Weights of a small encoder-decoder audio transcriber: encoder arch quartznet, decoder norm layernorm.
Rows from block 2 of the text decoder of a small encoder-decoder audio transcriber, named by matrix and row number. Rows with one number belong to one neuron. Each number is 200 + 30 x the weight over its row's rms, rounded and kept within 0 to 999. All counts start at 0. After the name is the row's rms in percent of the matrix's.
After each neuron's rows are labels from the 100 texts, of 14976, where the neuron reaches its highest value: "fires on" is the input token at the peak. Only what is clearly more common there than usual is listed. The data: read English sentences (LibriTTS-R). In brackets: how many of the 100, against the usual share in percent.
# fc1: MLP up (decoder.blocks.2.mlp.fc1.weight, 512x128), inputs 64-127
# fc2: MLP down (decoder.blocks.2.mlp.fc2.weight, 128x512, transposed), outputs 64-127

fc1.163,098,191,220,183,249,171,207,149,192,210,215,223,218,184,246,210,222,161,227,187,210,146,260,249,224,236,170,159,256,194,167,212,200,165,203,207,198,248,193,222,252,213,216,272,267,205,208,183,207,162,222,164,245,168,258,219,184,239,189,210,229,220,185,221,227
fc2.163,104,175,213,180,210,262,211,172,184,251,209,178,151,163,216,220,170,186,244,199,167,194,177,206,165,177,168,293,202,200,228,155,214,221,199,232,244,171,177,188,168,176,184,182,199,167,160,221,206,219,185,198,181,219,203,215,221,184,174,187,224,169,278,176,199
fires on: "t" (58 vs 7.3); "n" (17 vs 5.2)

fc1.100,105,268,206,158,224,205,173,193,244,262,195,216,189,222,246,236,166,168,226,185,198,205,236,215,208,200,202,199,175,201,165,213,213,221,221,134,175,249,185,203,200,186,180,245,202,156,228,174,182,203,255,221,232,149,172,242,176,235,194,216,220,219,192,175,227
fc2.100,107,228,177,207,182,183,231,193,177,183,179,212,170,145,180,155,263,256,198,176,211,181,204,170,241,199,234,240,220,217,210,207,222,144,280,227,217,185,217,183,238,234,185,136,260,215,195,206,200,242,247,184,207,176,231,211,237,163,187,214,211,250,195,232,133
fires on: "w" (65 vs 1.9); "a" (16 vs 6.3)

fc1.25,093,193,216,194,189,173,210,213,219,207,210,198,192,214,177,176,197,195,211,196,173,208,167,226,216,217,200,170,162,178,243,171,222,221,210,248,199,201,205,181,185,184,203,267,170,208,178,203,233,221,222,211,145,245,184,170,168,216,111,204,205,222,190,200,229
fc2.25,089,223,246,159,207,188,207,185,190,204,202,224,152,212,219,251,196,150,220,198,198,202,166,177,219,195,198,210,244,239,141,194,207,186,228,204,227,190,255,156,177,168,215,200,266,189,243,201,182,238,168,162,187,192,207,176,222,223,227,212,197,194,185,205,235
fires on: "t" (44 vs 7.3); "l" (24 vs 3.3); "o" (15 vs 6.1)

fc1.201,097,196,256,207,233,175,168,161,224,237,196,173,168,192,183,205,254,211,240,220,194,245,131,227,135,137,244,185,152,213,214,231,174,231,211,231,159,204,199,209,256,182,168,134,211,170,213,199,240,162,192,193,197,205,209,168,214,221,195,176,248,122,215,173,196
fc2.201,097,173,179,192,198,211,254,178,248,168,142,225,229,217,205,233,185,192,184,188,149,170,195,196,246,217,209,178,221,186,188,258,147,199,170,198,179,167,170,238,206,213,180,189,209,205,248,234,193,230,267,213,219,161,187,186,196,212,197,215,226,208,199,140,176
fires on: "t" (64 vs 7.3); "v" (12 vs 0.7); "s" (10 vs 4.9); "d" (8 vs 3.6)

fc1.8,112,235,230,186,197,216,140,159,192,209,180,209,234,241,211,213,203,244,185,225,195,212,167,162,232,186,187,147,194,186,154,227,212,182,217,192,214,195,186,231,175,216,191,151,206,206,229,203,120,187,197,195,160,217,182,233,266,221,208,213,181,220,202,176,175
fc2.8,105,236,255,208,230,202,233,250,254,159,229,195,188,165,207,190,194,214,218,167,198,190,213,234,215,190,214,294,228,190,165,209,151,199,240,201,203,231,232,176,173,174,180,202,245,182,144,209,223,189,138,228,157,189,233,157,171,225,216,175,256,208,186,196,208
fires on: "t" (74 vs 7.3); "l" (14 vs 3.3); "g" (9 vs 1.6)

fc1.491,097,232,196,206,154,269,224,195,203,179,194,167,170,162,203,223,132,201,212,168,240,250,236,177,216,199,193,180,212,230,216,216,215,190,238,224,185,165,225,221,227,251,225,217,188,220,230,213,191,231,184,214,211,193,178,169,191,189,160,199,153,233,177,228,204
fc2.491,097,248,161,190,242,156,190,175,204,216,148,185,188,208,222,150,227,215,200,184,217,125,180,202,153,205,256,242,203,231,230,187,234,204,161,141,221,200,212,238,172,186,188,215,167,242,164,172,172,132,219,166,185,186,204,181,212,203,196,134,248,190,184,194,237
fires on: "n" (66 vs 5.2); "r" (11 vs 4.5)

fc1.168,108,156,176,168,194,197,216,188,279,206,170,251,202,207,175,193,158,181,151,198,175,204,212,160,222,190,162,158,199,184,192,249,205,236,182,209,221,214,228,238,220,239,192,172,240,194,162,210,276,243,137,216,235,241,245,196,215,218,227,171,190,199,144,156,214
fc2.168,105,145,150,218,216,196,248,268,181,195,205,193,225,238,216,115,246,227,193,204,194,219,192,186,197,230,184,173,157,201,188,212,191,200,255,208,183,181,81,149,197,179,191,200,246,222,174,207,196,174,241,193,187,153,213,200,162,205,223,251,207,213,233,267,164
fires on: "v" (97 vs 0.7)

fc1.162,106,181,199,216,201,164,221,238,240,225,249,185,196,208,216,207,182,246,175,261,217,226,216,198,164,194,205,208,196,183,218,139,154,233,139,229,221,175,163,190,177,200,227,181,179,227,216,224,226,221,213,226,204,253,226,187,185,199,156,154,213,201,222,157,221
fc2.162,114,193,201,139,158,225,191,163,190,169,224,182,187,205,239,188,252,194,227,198,237,202,186,197,198,208,286,170,183,237,243,198,241,137,202,213,205,208,201,252,206,159,241,142,254,151,204,182,227,200,234,208,198,139,164,247,143,206,178,183,170,204,215,168,204
fires on: "t" (91 vs 7.3); "v" (9 vs 0.7)

fc1.84,103,224,261,246,243,221,143,228,195,218,149,191,262,220,186,206,195,253,179,152,164,152,181,279,208,208,152,201,215,168,201,238,195,189,146,171,216,206,169,188,182,217,171,199,206,169,162,211,247,208,213,221,193,216,209,252,212,250,182,178,238,233,232,163,165
fc2.84,094,219,211,174,182,184,217,160,244,158,192,187,206,189,220,191,184,192,176,210,208,171,184,177,160,179,193,197,210,255,212,234,134,182,225,167,203,217,196,177,218,180,183,256,241,264,291,200,228,131,162,208,210,132,195,179,256,177,187,133,183,238,198,201,228
fires on: "w" (42 vs 1.9); "q" (34 vs 0.1); "b" (7 vs 1.2)

fc1.182,103,207,221,200,204,195,152,182,244,215,153,223,191,216,204,182,140,181,196,160,193,205,192,235,212,176,116,223,200,206,208,265,186,142,194,179,151,244,184,250,208,158,245,187,184,167,137,243,191,216,249,205,192,141,148,179,152,199,159,205,211,176,217,198,179
fc2.182,101,234,204,219,162,209,235,155,214,186,204,224,217,252,160,177,206,183,190,203,186,227,188,157,226,281,257,197,195,225,162,231,221,203,215,224,193,202,241,257,169,161,213,183,187,179,151,192,156,215,185,241,199,238,209,167,213,226,158,209,234,193,193,244,195
fires on: "w" (100 vs 1.9)

fc1.290,103,214,194,178,212,184,216,183,180,179,189,180,148,137,223,203,169,222,209,213,201,166,259,152,245,180,161,209,189,239,233,222,209,249,204,231,185,204,206,201,231,212,238,128,207,208,199,133,224,233,169,224,246,212,162,216,214,312,178,197,268,233,214,191,166
fc2.290,109,215,142,197,197,177,253,218,268,218,183,248,223,203,182,136,170,201,224,226,199,258,210,229,221,199,222,229,201,236,155,147,160,222,185,201,203,235,173,177,231,174,191,212,206,159,166,189,230,236,182,223,200,129,208,199,233,238,170,219,233,155,196,213,201
fires on: "v" (36 vs 0.7); "r" (35 vs 4.5); "x" (14 vs 0.1)

fc1.83,094,254,189,231,175,172,227,213,232,228,231,226,205,208,166,200,191,228,211,229,216,217,271,202,185,129,127,184,186,170,133,220,213,212,234,249,195,201,148,195,213,208,195,159,170,161,228,210,166,152,220,200,161,154,238,217,194,218,132,221,154,156,168,180,193
fc2.83,097,177,186,179,208,209,209,211,223,194,172,172,210,199,176,232,130,229,192,201,197,174,153,234,258,252,224,216,231,192,222,188,218,199,190,234,209,125,221,167,260,177,186,181,190,163,172,256,173,182,223,148,167,221,164,191,222,196,177,272,201,204,203,245,159
fires on: "t" (91 vs 7.3)

fc1.268,102,215,264,196,196,177,234,149,222,195,166,211,198,157,274,175,253,195,183,264,199,148,184,227,210,167,200,207,212,191,157,191,192,215,214,225,240,238,144,189,221,232,183,205,149,217,174,169,177,160,180,266,193,191,199,150,151,160,210,207,202,229,217,144,257
fc2.268,089,201,179,178,220,229,171,221,232,184,187,159,194,192,180,166,153,176,212,158,223,184,218,137,238,231,210,174,212,232,236,181,197,181,206,204,146,198,231,222,152,241,223,183,218,183,245,220,206,234,223,171,206,197,257,251,188,166,168,180,189,182,233,198,189
fires on: "w" (30 vs 1.9); "d" (30 vs 3.6); "n" (21 vs 5.2)

fc1.448,096,187,205,215,221,222,204,177,192,202,256,223,187,219,245,198,211,177,191,257,196,161,187,206,220,227,186,213,219,149,183,207,161,231,259,228,205,135,216,230,247,232,198,266,145,205,183,217,228,170,224,199,186,203,208,193,224,206,165,186,188,247,184,151,172
fc2.448,097,225,236,152,244,181,192,198,165,159,202,179,217,182,173,189,177,229,166,257,227,207,182,229,195,221,193,208,178,239,171,171,216,188,132,193,151,207,222,232,198,227,202,136,186,222,246,199,184,214,166,158,195,218,209,202,178,174,251,206,222,164,190,218,205
fires on: "n" (99 vs 5.2)

fc1.387,093,278,217,157,192,177,198,271,255,209,236,217,179,145,244,209,202,190,210,227,173,199,177,203,231,194,213,170,160,152,178,196,160,169,222,252,208,164,223,167,121,170,196,175,216,196,213,176,234,200,208,241,177,152,235,159,172,190,207,221,217,219,174,179,198
fc2.387,101,232,243,174,169,186,192,207,222,218,235,220,160,232,152,201,184,202,208,238,163,190,184,158,173,168,228,185,239,197,213,195,207,216,129,177,228,209,157,184,219,170,222,255,157,192,175,248,169,191,208,207,181,248,188,221,239,279,202,200,192,236,182,213,175
fires on: "n" (72 vs 5.2); "s" (12 vs 4.9); "<end>" (7 vs 1.5)

fc1.67,101,178,248,187,288,218,238,223,233,214,209,211,119,180,167,245,170,211,183,141,250,241,198,212,196,209,192,198,205,212,171,177,203,193,172,166,181,195,179,177,220,170,206,209,221,216,172,228,239,221,144,166,206,128,166,213,210,216,133,168,195,159,193,221,167
fc2.67,096,153,207,209,230,215,189,200,165,183,240,180,256,216,248,140,157,192,195,230,142,207,198,194,237,222,175,239,174,248,154,231,157,140,140,179,198,218,186,175,199,276,246,208,173,178,222,171,174,152,215,211,226,201,205,161,209,191,199,240,272,179,218,224,234
fires on: "n" (48 vs 5.2); "c" (22 vs 1.8); "f" (8 vs 1.7)

fc1.22,107,210,168,233,233,154,222,183,147,137,214,182,231,226,252,225,156,231,177,206,200,203,180,273,243,235,198,194,189,224,239,227,176,202,175,192,183,158,189,184,155,239,242,222,229,217,191,183,209,194,245,176,167,200,236,206,243,175,177,251,235,223,234,206,247
fc2.22,105,249,201,130,230,236,189,231,223,189,250,199,186,185,258,236,215,212,231,235,203,219,210,176,203,216,234,197,209,208,233,210,215,211,199,156,156,197,179,175,185,180,139,194,159,193,195,222,220,198,184,244,249,170,162,176,187,161,214,175,189,199,183,169,203
fires on: "n" (97 vs 5.2)

fc1.176,105,156,134,225,190,177,168,211,174,186,247,207,230,214,193,232,194,227,180,259,177,208,175,205,173,173,210,176,265,203,225,279,234,232,172,187,177,195,237,189,173,164,184,170,212,188,205,222,175,232,190,213,200,272,162,204,168,194,215,250,197,198,222,272,220
fc2.176,108,213,183,137,199,211,176,181,231,223,153,205,118,163,190,204,210,165,160,254,212,210,219,224,200,199,247,178,174,199,237,202,178,199,255,173,242,201,180,196,210,266,181,163,239,186,186,239,212,238,211,145,177,187,224,192,269,190,187,208,215,123,194,193,183
fires on: "v" (33 vs 0.7); "u" (25 vs 2.3); "l" (22 vs 3.3); "r" (18 vs 4.5)

fc1.367,096,260,216,215,135,219,172,204,207,175,210,163,186,196,157,217,190,228,249,240,170,204,225,228,227,205,179,132,176,181,151,182,152,183,224,176,186,206,186,187,166,196,238,193,184,160,259,162,176,159,158,223,171,179,199,176,171,236,228,204,171,289,205,204,243
fc2.367,099,155,199,159,206,131,222,173,209,186,146,215,241,200,212,206,201,172,188,202,223,133,213,224,210,207,215,218,239,202,177,192,226,214,135,217,197,195,171,228,195,156,184,249,205,238,194,295,208,229,210,169,169,193,193,209,202,161,147,219,192,162,226,160,171
fires on: "t" (83 vs 7.3)

fc1.461,113,188,207,192,206,186,222,247,196,221,222,204,190,220,189,172,151,224,177,214,147,161,176,193,174,183,232,170,172,259,176,191,187,167,215,215,235,211,210,229,242,186,225,144,226,220,244,212,250,192,185,120,223,185,191,179,177,227,212,204,235,220,163,156,196
fc2.461,114,216,184,225,245,143,197,237,178,214,214,230,190,205,176,208,230,272,211,164,184,205,228,180,203,216,200,196,189,148,137,183,168,249,191,170,227,221,191,191,226,188,211,254,191,184,187,171,196,206,210,174,236,193,232,306,219,176,149,194,161,228,207,211,228
fires on: "v" (57 vs 0.7); "n" (25 vs 5.2); "m" (12 vs 2)

fc1.317,101,180,174,204,197,151,165,191,227,130,166,198,202,187,197,148,188,230,219,245,183,194,196,181,171,203,219,218,194,186,231,205,208,226,216,216,194,201,166,229,168,216,227,167,293,229,234,142,186,211,162,173,177,208,211,188,200,198,234,224,198,271,195,169,189
fc2.317,108,251,228,145,245,194,216,198,190,202,212,216,206,238,174,224,266,187,172,158,222,173,216,205,239,175,127,224,178,178,199,174,138,187,200,167,234,175,157,159,188,167,177,170,216,196,127,221,213,156,221,194,156,195,224,203,195,228,255,187,223,201,210,218,237
fires on: "u" (24 vs 2.3); "e" (24 vs 10); "d" (14 vs 3.6); "n" (12 vs 5.2)

fc1.103,091,151,162,212,169,172,198,179,171,215,218,221,189,178,206,224,190,255,199,196,162,210,148,178,178,211,191,201,175,207,203,239,169,238,223,217,228,210,216,273,187,178,198,190,200,177,171,183,190,175,205,215,181,162,194,217,271,208,203,203,186,219,212,222,159
fc2.103,096,225,218,190,193,204,247,223,215,201,175,154,210,227,192,229,180,186,235,204,222,159,216,200,212,182,167,182,150,200,123,188,222,153,199,191,183,210,271,224,217,248,169,166,185,278,245,236,210,217,183,224,254,183,219,187,144,177,209,179,186,209,201,200,214
fires on: "v" (97 vs 0.7)