From a checkpoint of a small encoder-decoder audio transcriber.
Model: encoder arch quartznet, encoder activation relu, encoder depths [2, 2, 3, 2].
Training: soap at rate 0.0024, 4500 steps.
Data: trained on read English sentences (LibriTTS-R), 15625 training examples, 36.9 epochs.
Rows from block 3 of the text decoder of a small encoder-decoder audio transcriber, named by matrix and row number. Rows with one number belong to one neuron. Each number is 128 + 32 x the weight over its row's rms, rounded and kept within 0 to 255. All counts start at 0. Numbers have three digits each.
After each neuron's rows are labels from the 100 texts, of 14976, where the neuron reaches its highest value: "fires on" is the input token at the peak. Only what is clearly more common there than usual is listed. The data: read English sentences (LibriTTS-R). In brackets: how many of the 100, against the usual share in percent.
# fc1: MLP up (decoder.blocks.3.mlp.fc1.weight, 512x128), inputs 0-127
# fc2: MLP down (decoder.blocks.3.mlp.fc2.weight, 128x512, transposed), outputs 0-127

fc1.172:117103206116086068037150145115152160092164171098124067051165125116118136093155153145084132112105142131103163156080150144107142138110101138106089129098097088138148095101133097193120205166169109102180121144115077159140155104115109137120086125140144089138126149082120151101148149155140063121108150114177121119136172151159162132185082064120071168087129105166116109110155143134146182095127
fc2.172:099119111168113134151132079121100095176152084120127185076113163096142131163144108150106156167135156085179110099132138106099152099173099041100194157122166167148110203157142133075120088101104133145154157198198142127090136152089139162167101147139109123146128143103133119061046139131124126116140142050147149079148087154103083131075173132128124108176168153106123137162154129137161088125138
fires on: "b" (18 vs 1.2); "c" (17 vs 1.8); "m" (13 vs 2); "r" (13 vs 4.5)

fc1.113:082128117154158079093163111113150110151135138135103104209108110089125101161090087170139096112150163110139145070129156124129101195106143135139103065112152084104151147081086158097099133125243116129121053116106130128152161143196133103129107147104145119157178163093129109176137160170131152156080127116123142112130086147132174081128102155172194148142182129121068113123160172076128133098160
fc2.113:183157143086105177065115126171079123109084120128122145078143145204153137149189141152137129135101128178079154082105132124137140108085099083170151143104110219112175096147183133153176156099077102116076069142101167146149084122070152083178157160103082157121157104169134148091123145148161139136136158163115147110183100172060124142103148151110103134070117102123160103132114130107149141118135
fires on: "a" (35 vs 6.3); "s" (32 vs 4.9); "u" (30 vs 2.3)

fc1.478:146161124125144105162142109132100126125110173119151035145130136211131138104157075081156111161124189113152146133099117090117165155145150065192167099158088097113151129069143063144119173168140136102109142143116102167152165100165087155047103146134110137135076140082130113112094113133086176137123105134116132111160106185081158085143067126123122206098119137179138159100130100158128083084141
fc2.478:156116122131152133172151152098140184112089120125102168155160119138100107106127125153080088093138079119100114099072123122117141125134127148145073147091154077133165091204130129117077098143118062115175138139116078160107186143080152154226117152144105108107148094173087093105196132077156079074144152154142150155149122122231140181113180131107125098134145121100117091105174116088115139110123
fires on: "b" (57 vs 1.2); "n" (22 vs 5.2); "l" (12 vs 3.3)

fc1.111:130138143134120107118205130114163115064113105127138166071175098148134164092087135174163138041114129169138153113111031104152161105097129119124155090169152161157155134159120126155109109142130128152085069048109180136098155163120177095162120159123106164170082150148164178142122147069147163156147167127119143116131146178101160112173087169106109069158167113119105126167097131132147119083087
fc2.111:169071112127086072156127112157113108116070158160138141128124164181170120133173167130140141168092198132090122094175218082123106097046155125133075113139147140124072085135164137096155146127140104091104222155153146112125200148148099105180148140147164109143107096176120101123136098152086110123178144134153129101142132122102115150111134102135110166130173155124114087145146092169072125156069
fires on: "i" (36 vs 5.4); "u" (28 vs 2.3); "w" (10 vs 1.9)

fc1.210:093155083170124171203160131107144029092137066116141149135153114068081099118081083109150184107165122128131085106113087125072121152152133151117162113162098115093147117147092080069100089126133153141113078080128127128096166106118144063103116086125122095160112117141139134122155157093158124085167123097143103082130143161108092132115163170163095195107149103070118103146132147068137138125055
fc2.210:091128114114093136143186137108088122146134151126096102141081102208145042177122098140078086089192149090108145103125091108067175176107105132158076155094129135085090143146152155148158214118154121122168120111091200126085147068161110107130154184146128129158129122168121158071128078094086142175113121138130087094133131094139175129121127088179140099137142090087119161130153107147135125116086
fires on: "i" (67 vs 5.4); "'" (17 vs 0.4); "u" (12 vs 2.3)

fc1.404:131057156167134135149066103135178084130132129090103183095106057148087117127133111161121098163179109173144138115151138121080162185082188064105146154177171106184113126057120083158159104107110120168134147100144119148132173159106164144086155140179159126094139154111095114143138113148125165135130105144174136077174123118182160147148135062153105092116115106134058150123135148087184115127175
fc2.404:122160108123101123120153119206093158108139135153088103164067172188196133112134177079129150102091095076191126127114128134144122126179149134137084109127092144099086145102058131118095182210146126153176161091165180138174130152144102153115137074121167087154104132142085099087112097133103151125116145096118094152080110138113151085123132190129107133133156112075185115139082080160139154079162
fires on: "b" (56 vs 1.2); "c" (9 vs 1.8)

fc1.304:163149119109079109106168145144124185086060122139160076117064156163146154112154098096086138103167167136087155105076127175084160158157104150190149090090109138177137073097136086117080150145136097129108109151156077072166119157130136123089112115163141161100190164121169058061168107100142140125142159130108111139119147136115133146092129151078128107045176119112113173096139145079109113114160
fc2.304:125141076152143127092091111143147148171155125143082165176113106076111089147104133090169157208093136192111140140142151130124185108100183121129082137162138122061077231160139165189167106117092199141122069102068183129114164167139154120118176097078115138078159140165115114164129107171094146100116103103103137158142137069119107092149142133123121167150115144130110109101090101131130127098116
fires on: "r" (45 vs 4.5); "u" (30 vs 2.3)

fc1.473:096028099153153109119130165065104108135152125106113110149073134071143117048107144106126109112096111112073118121179145156127087151152133111150152126130111169111180079146105137096119087132178142140211109107128105184184105097128179174098107124079098137065150071106077073128122064110127138118167176091116111139143142129137111157128113105122132135151144112129100097083085141073069145152088
fc2.473:139124159157070166148203116150147160131108133131139177147145160145120109163125110147120109120114151127157116161108182130150186165126099157096177162117151127114157156088116101125107172100077120136070110118092138040096115177087094065143125158136128108101153133108151117121099120200122148086132027094180100155099107061117113148170138092170128171121108148080058162076113136179096121123115
fires on: "t" (53 vs 7.3); "g" (47 vs 1.6)

fc1.499:157167102126161157099164147163162117165149102103145160082106089122119115138169109110070135096114073086132125127165151135142131156133172124194046129130128171180147125092078100162107108160115144133133125121096149134084155131138158116114051166127169138079202173140085132134158109098070147140150139076125143153129178105097077130130083019152152175125171169147160117147070118138107095138139
fc2.499:120154127147197109130134136090109148099118132169168139024114123085135103186140146141145143121147194153116180098148131150168157078094140199104144152149188143117155184085076156165149115100122109118091083091121077105152106098104111099099114198107136149187085134114126106161169117160120158079102142136160146191140152093170121096164113133152142109162141075073116085126109117084160155169138
fires on: "r" (75 vs 4.5); "i" (25 vs 5.4)

fc1.84:078093089120156144100150128067112122132117107135161124110139137142108139075175130141041101156179207106145154107143158137085153157120138086106069154202139105143089105135073150136066097096109145111167122169141097094085155130101146145108114193186125143120118222170129155135111181145135156134143103122123156150113154127119110146121148121128143083145174104175191134177105130141147189096193
fc2.84:116154130142138143154119124116108136103147133139072145142096093113158150133132159155107107095157151129122141155177109160098128128070138100113155125105145096146069141097090124134142175141175176138154145126145066142130142110089058135133123110171091106083166080121166068223120063070178118156119056093150097124132163173111123155191158128054110112108124167114139117018098152108132101128158
fires on: "r" (48 vs 4.5); "m" (35 vs 2); "u" (17 vs 2.3)

fc1.423:068123163161106086072156118078185095073119132115053156130145178136141177155124113128125088137149120140108133135106158130192119155081086089122143165083145123175161137100136135104138085167092169124160150148111146062170172092090073109136114102133078130100120143095064057061127146137058145123174147109145147142102111176132112108130160189110075127111122065124139129129090165146151126113154
fc2.423:090091135103174131185169069118157133134111075124136168105154066115167131114151141127167145106132152124114131165156147110106131118100118147155110135151098143125089148103072089136051092035076075121118118154091116160108121130175130118183118095095125178178132192113171119072092148068135167124185137144075090131139182137131081158175138160182101118179152135142138101096117068130115096118123
fires on: "a" (60 vs 6.3); "t" (26 vs 7.3)

fc1.460:128166128151078148155170105078073147088107159179141087114065119125106144139165106133075120128163191107110090131185138106070129134138106126111117149100090115157130138178123142047172117122138158082119157151139158119184196085112119129133102160164169142159193074090116070064093144162084135169120127105118162154077066087170159133125115100131113108144148117136068110100075131147126092132114
fc2.460:139155163144189075149108159207083120155090105081144139109142165148155174092132056121141144164104158148115077070134161072171153179152097189132149104105134110108121132108146076099115101118163129142083118109105130138075139177121115086141161048105154088069079117119125118145149110143126150086136101098144120177152116128095138152046143132083129101120158142091070108182126148086093155157119
fires on: "t" (64 vs 7.3); "v" (21 vs 0.7); "k" (11 vs 0.8)

fc1.157:130154120109120138171130135166105125113172112075141123133071174130152099161127100076089139194126102099092100184121132172172165130131102134164151113112097167149176214103148102032107172177068173150096150152147119154116113124090097121170144134147137174115053145158151136131111118084161139151139155110131124107195116126106073111103102147142126141140130143116148080147123198091215113166132
fc2.157:150145130178138130127126122109162104124158095177070115080165137127156161123130142121105122094150106118126127125117086142137154186112137103156125049151196160120096102140116183146089106078159114139193064122108119129096197187099158167116146081087095117180092100178130139126088139199127038127074177119179138166115122139168165185178128132071132133136151107126135177124157102139129110099125
fires on: "r" (61 vs 4.5); "i" (26 vs 5.4)

fc1.310:060189094174099126093109100101132099108122139145073051122167146134180124153120118093169101141096168171076165116119159078177172149125098108156136124097119156159104142120077135087108123154098130147072149096088178045142159124180110097123145154138116115116145141132144133120114191157074188150131124108134170095150087140083163157097087111169203104134121079116150148142108140069160101108143
fc2.310:160130133139182146078159145121158141111093116123108171146112129155112123126143101108075152096116152109165166100069143190115130091128084131077149070076136150078097120110155140174165158098107100060202102077139113168136074121130094119152135120173086142070182102123104125141115099182183128153153147111131114082147091120035084115136226126159149123105111140098140154174113114151104148105128
fires on: "a" (74 vs 6.3); "u" (15 vs 2.3)

fc1.209:120149146144169115126102091157154122110050134113109171140164090087130122091156104108121154107198171123139146156099108104147151120134092147101165160157166082096137127083101159100168127094152165071159089179156118107152095107136093074077117090083092104044157138073065106117107141103142065092103119128109075093159113096122108105113091097116139117141121080135177211110161160170144172102120
fc2.209:124136100119113199121125132072087101084119104157140188105128166181148162238105153216094091173115099084095094142111074109128096110169089141139093100157128139087143112145098085086095158146103143158085184147096102142107142086176113125145122135097166137133141151104152136149135139151100110153105103086137135131111148108132120090089109194140131101161168126113079112093107106111111024150133
fires on: "i" (90 vs 5.4)

fc1.259:091108131180152144099156141140167111106102183135137092083150153090089133078138157126136100173131118196128166153121112135092136103142056084070162138096065134155074125157105203114169114126108084133160142107020133113135200146091134142062117087138153174112158156134111112137146132116102076092125166120136135107067114191065152113126106119159107170096117110081144103157126144127152132120107
fc2.259:194096119165082164189133152152153155122138112112122173120148133136117152083152115092128188185090140152091113045149090138142141142128164141100135114178101111116225137184134117158072125131175224174123144157150092134157109132102151147126088080155113123142101102112099162147163095065108146104123110130077104097106166150157112112082097113066112134146140107116103164095058113145123091135092
fires on: "b" (49 vs 1.2); "d" (16 vs 3.6); "a" (13 vs 6.3); "n" (11 vs 5.2)

fc1.150:106077108095139113155076125121121160132118118129071078066164138089125093048107106166060102170092104085109101114166196119122134117160182075144122157126103134146111137133126147044159137137102119139089134103155147052165119141124096157117062101128116149099131108088137175058108131150054165100110110176145153122143108136169101145182106134119075099099092070133142157160160143158123126118155
fc2.150:135153086123107108088175122097125162094144105135146100185124114103129165190120091062125097103117120171147151078120132177102107113140130150164065089117116142148098079120114084087184101135150219134189097182173185115099150141156148076143107127203139134111168160133168113170132155097142058097149146107122113064113139094113199128130108159124136105125137148121065108136118167110110145131067
fires on: "a" (40 vs 6.3); "u" (33 vs 2.3); "n" (13 vs 5.2)

fc1.27:146130105133196119108120099086146143059153120094159156066125154102153185164132088146081163089156064163161137161163135185173109121054127143123120125171105187097084160138073146113102150105163151122106160153154099163120111134128073105121123071150136148131125139155053065138148129073139143111176094130095132081144114141190108184097104106108124137160139096169098163153104101154152085161093
fc2.27:100123120082078157131207171128139116110069075175087157140148118079046159128111176118061118177119153130103124120152084131117142114174147088143121109060133102096130080110101138087144142114116121096096096178168145114090132177108142112056090178190103169116140163154121187119109137146105129143067164103075140158101109136039129099113141093142121154114170147131163127120127121121174136130146
fires on: "t" (31 vs 7.3); "h" (22 vs 5.1); "n" (12 vs 5.2); "i" (11 vs 5.4)

fc1.486:085096119091119180057120146096141136110179168103112124140130105136107157165119114175111169129199137102151119163137119133093145095126106101052135118167101103109107172099141103164166158129144128120085100112119116164066124129134075168091041116068114123116154124069153111153115114118173140069174148124091137113073126148081133203116097155050050145117113155147139108124137091127171124090164
fc2.486:179167162175149153063073161051147108129095106127119140137126130159205158102059117144107117115138173102130158113153111112127046171155118151127037123155212149153166072099096107140112127105133131150108115138096142135097141131128115123143152125128032123173128094142122103149113128134095128140178116141198144094142128111170114102176145156145094185060128097142114101141098136133167140167114
fires on: "b" (75 vs 1.2)

fc1.114:114088153155118160107152193114126130144077133164173155138109127164128169168059080133157100140140113150164091131114167137163126158111182068103084077135143181135141137116138187142168122046076088111158134035153158176046121085125124155178085159099135110094142124157142133106123096136200106090167134158096119150103134056118131093180111141145129102134107107124129171150118141096135139134108
fc2.114:158138122073160080199100191083148125130162156094074071143173183112153130136166123125129147173088143073088138082085094133112154112164144171159153194090123177094140137129091057163094169176130119140100119097097111111167102123112071167053119130129109139184092141120115113114131117134106153102111149161110134117173149166115116200114123139122092139111178098116152084155148112145074175155145
fires on: "t" (33 vs 7.3); "a" (28 vs 6.3); "d" (8 vs 3.6)

fc1.312:108087166101103122119151089151056152157080113147051136135102163055109116101107136140091157158095153103093051137136062116091164191136138125115124121136090121178122138097174145157126178184101138127139126171124106196118164134154105138114089136144111134090102087113132109131137163134107159111116152092078116173128084123141078132147074087145236109120153129077130168144081152124184141117140
fc2.312:153171167082144190110101121120146146073152095082169145140125137198140110156150109137139147124133144166085176095107140131106095119094060188176096185106096122116133120071132131131115105086138149082124110149028123131143152085129076091141147148193120114172120160151163089158121097166106181178118124137217132146099131177144194140097117123140126116105142149171128119128171091122102080161146
fires on: "b" (26 vs 1.2); "c" (22 vs 1.8); "n" (20 vs 5.2)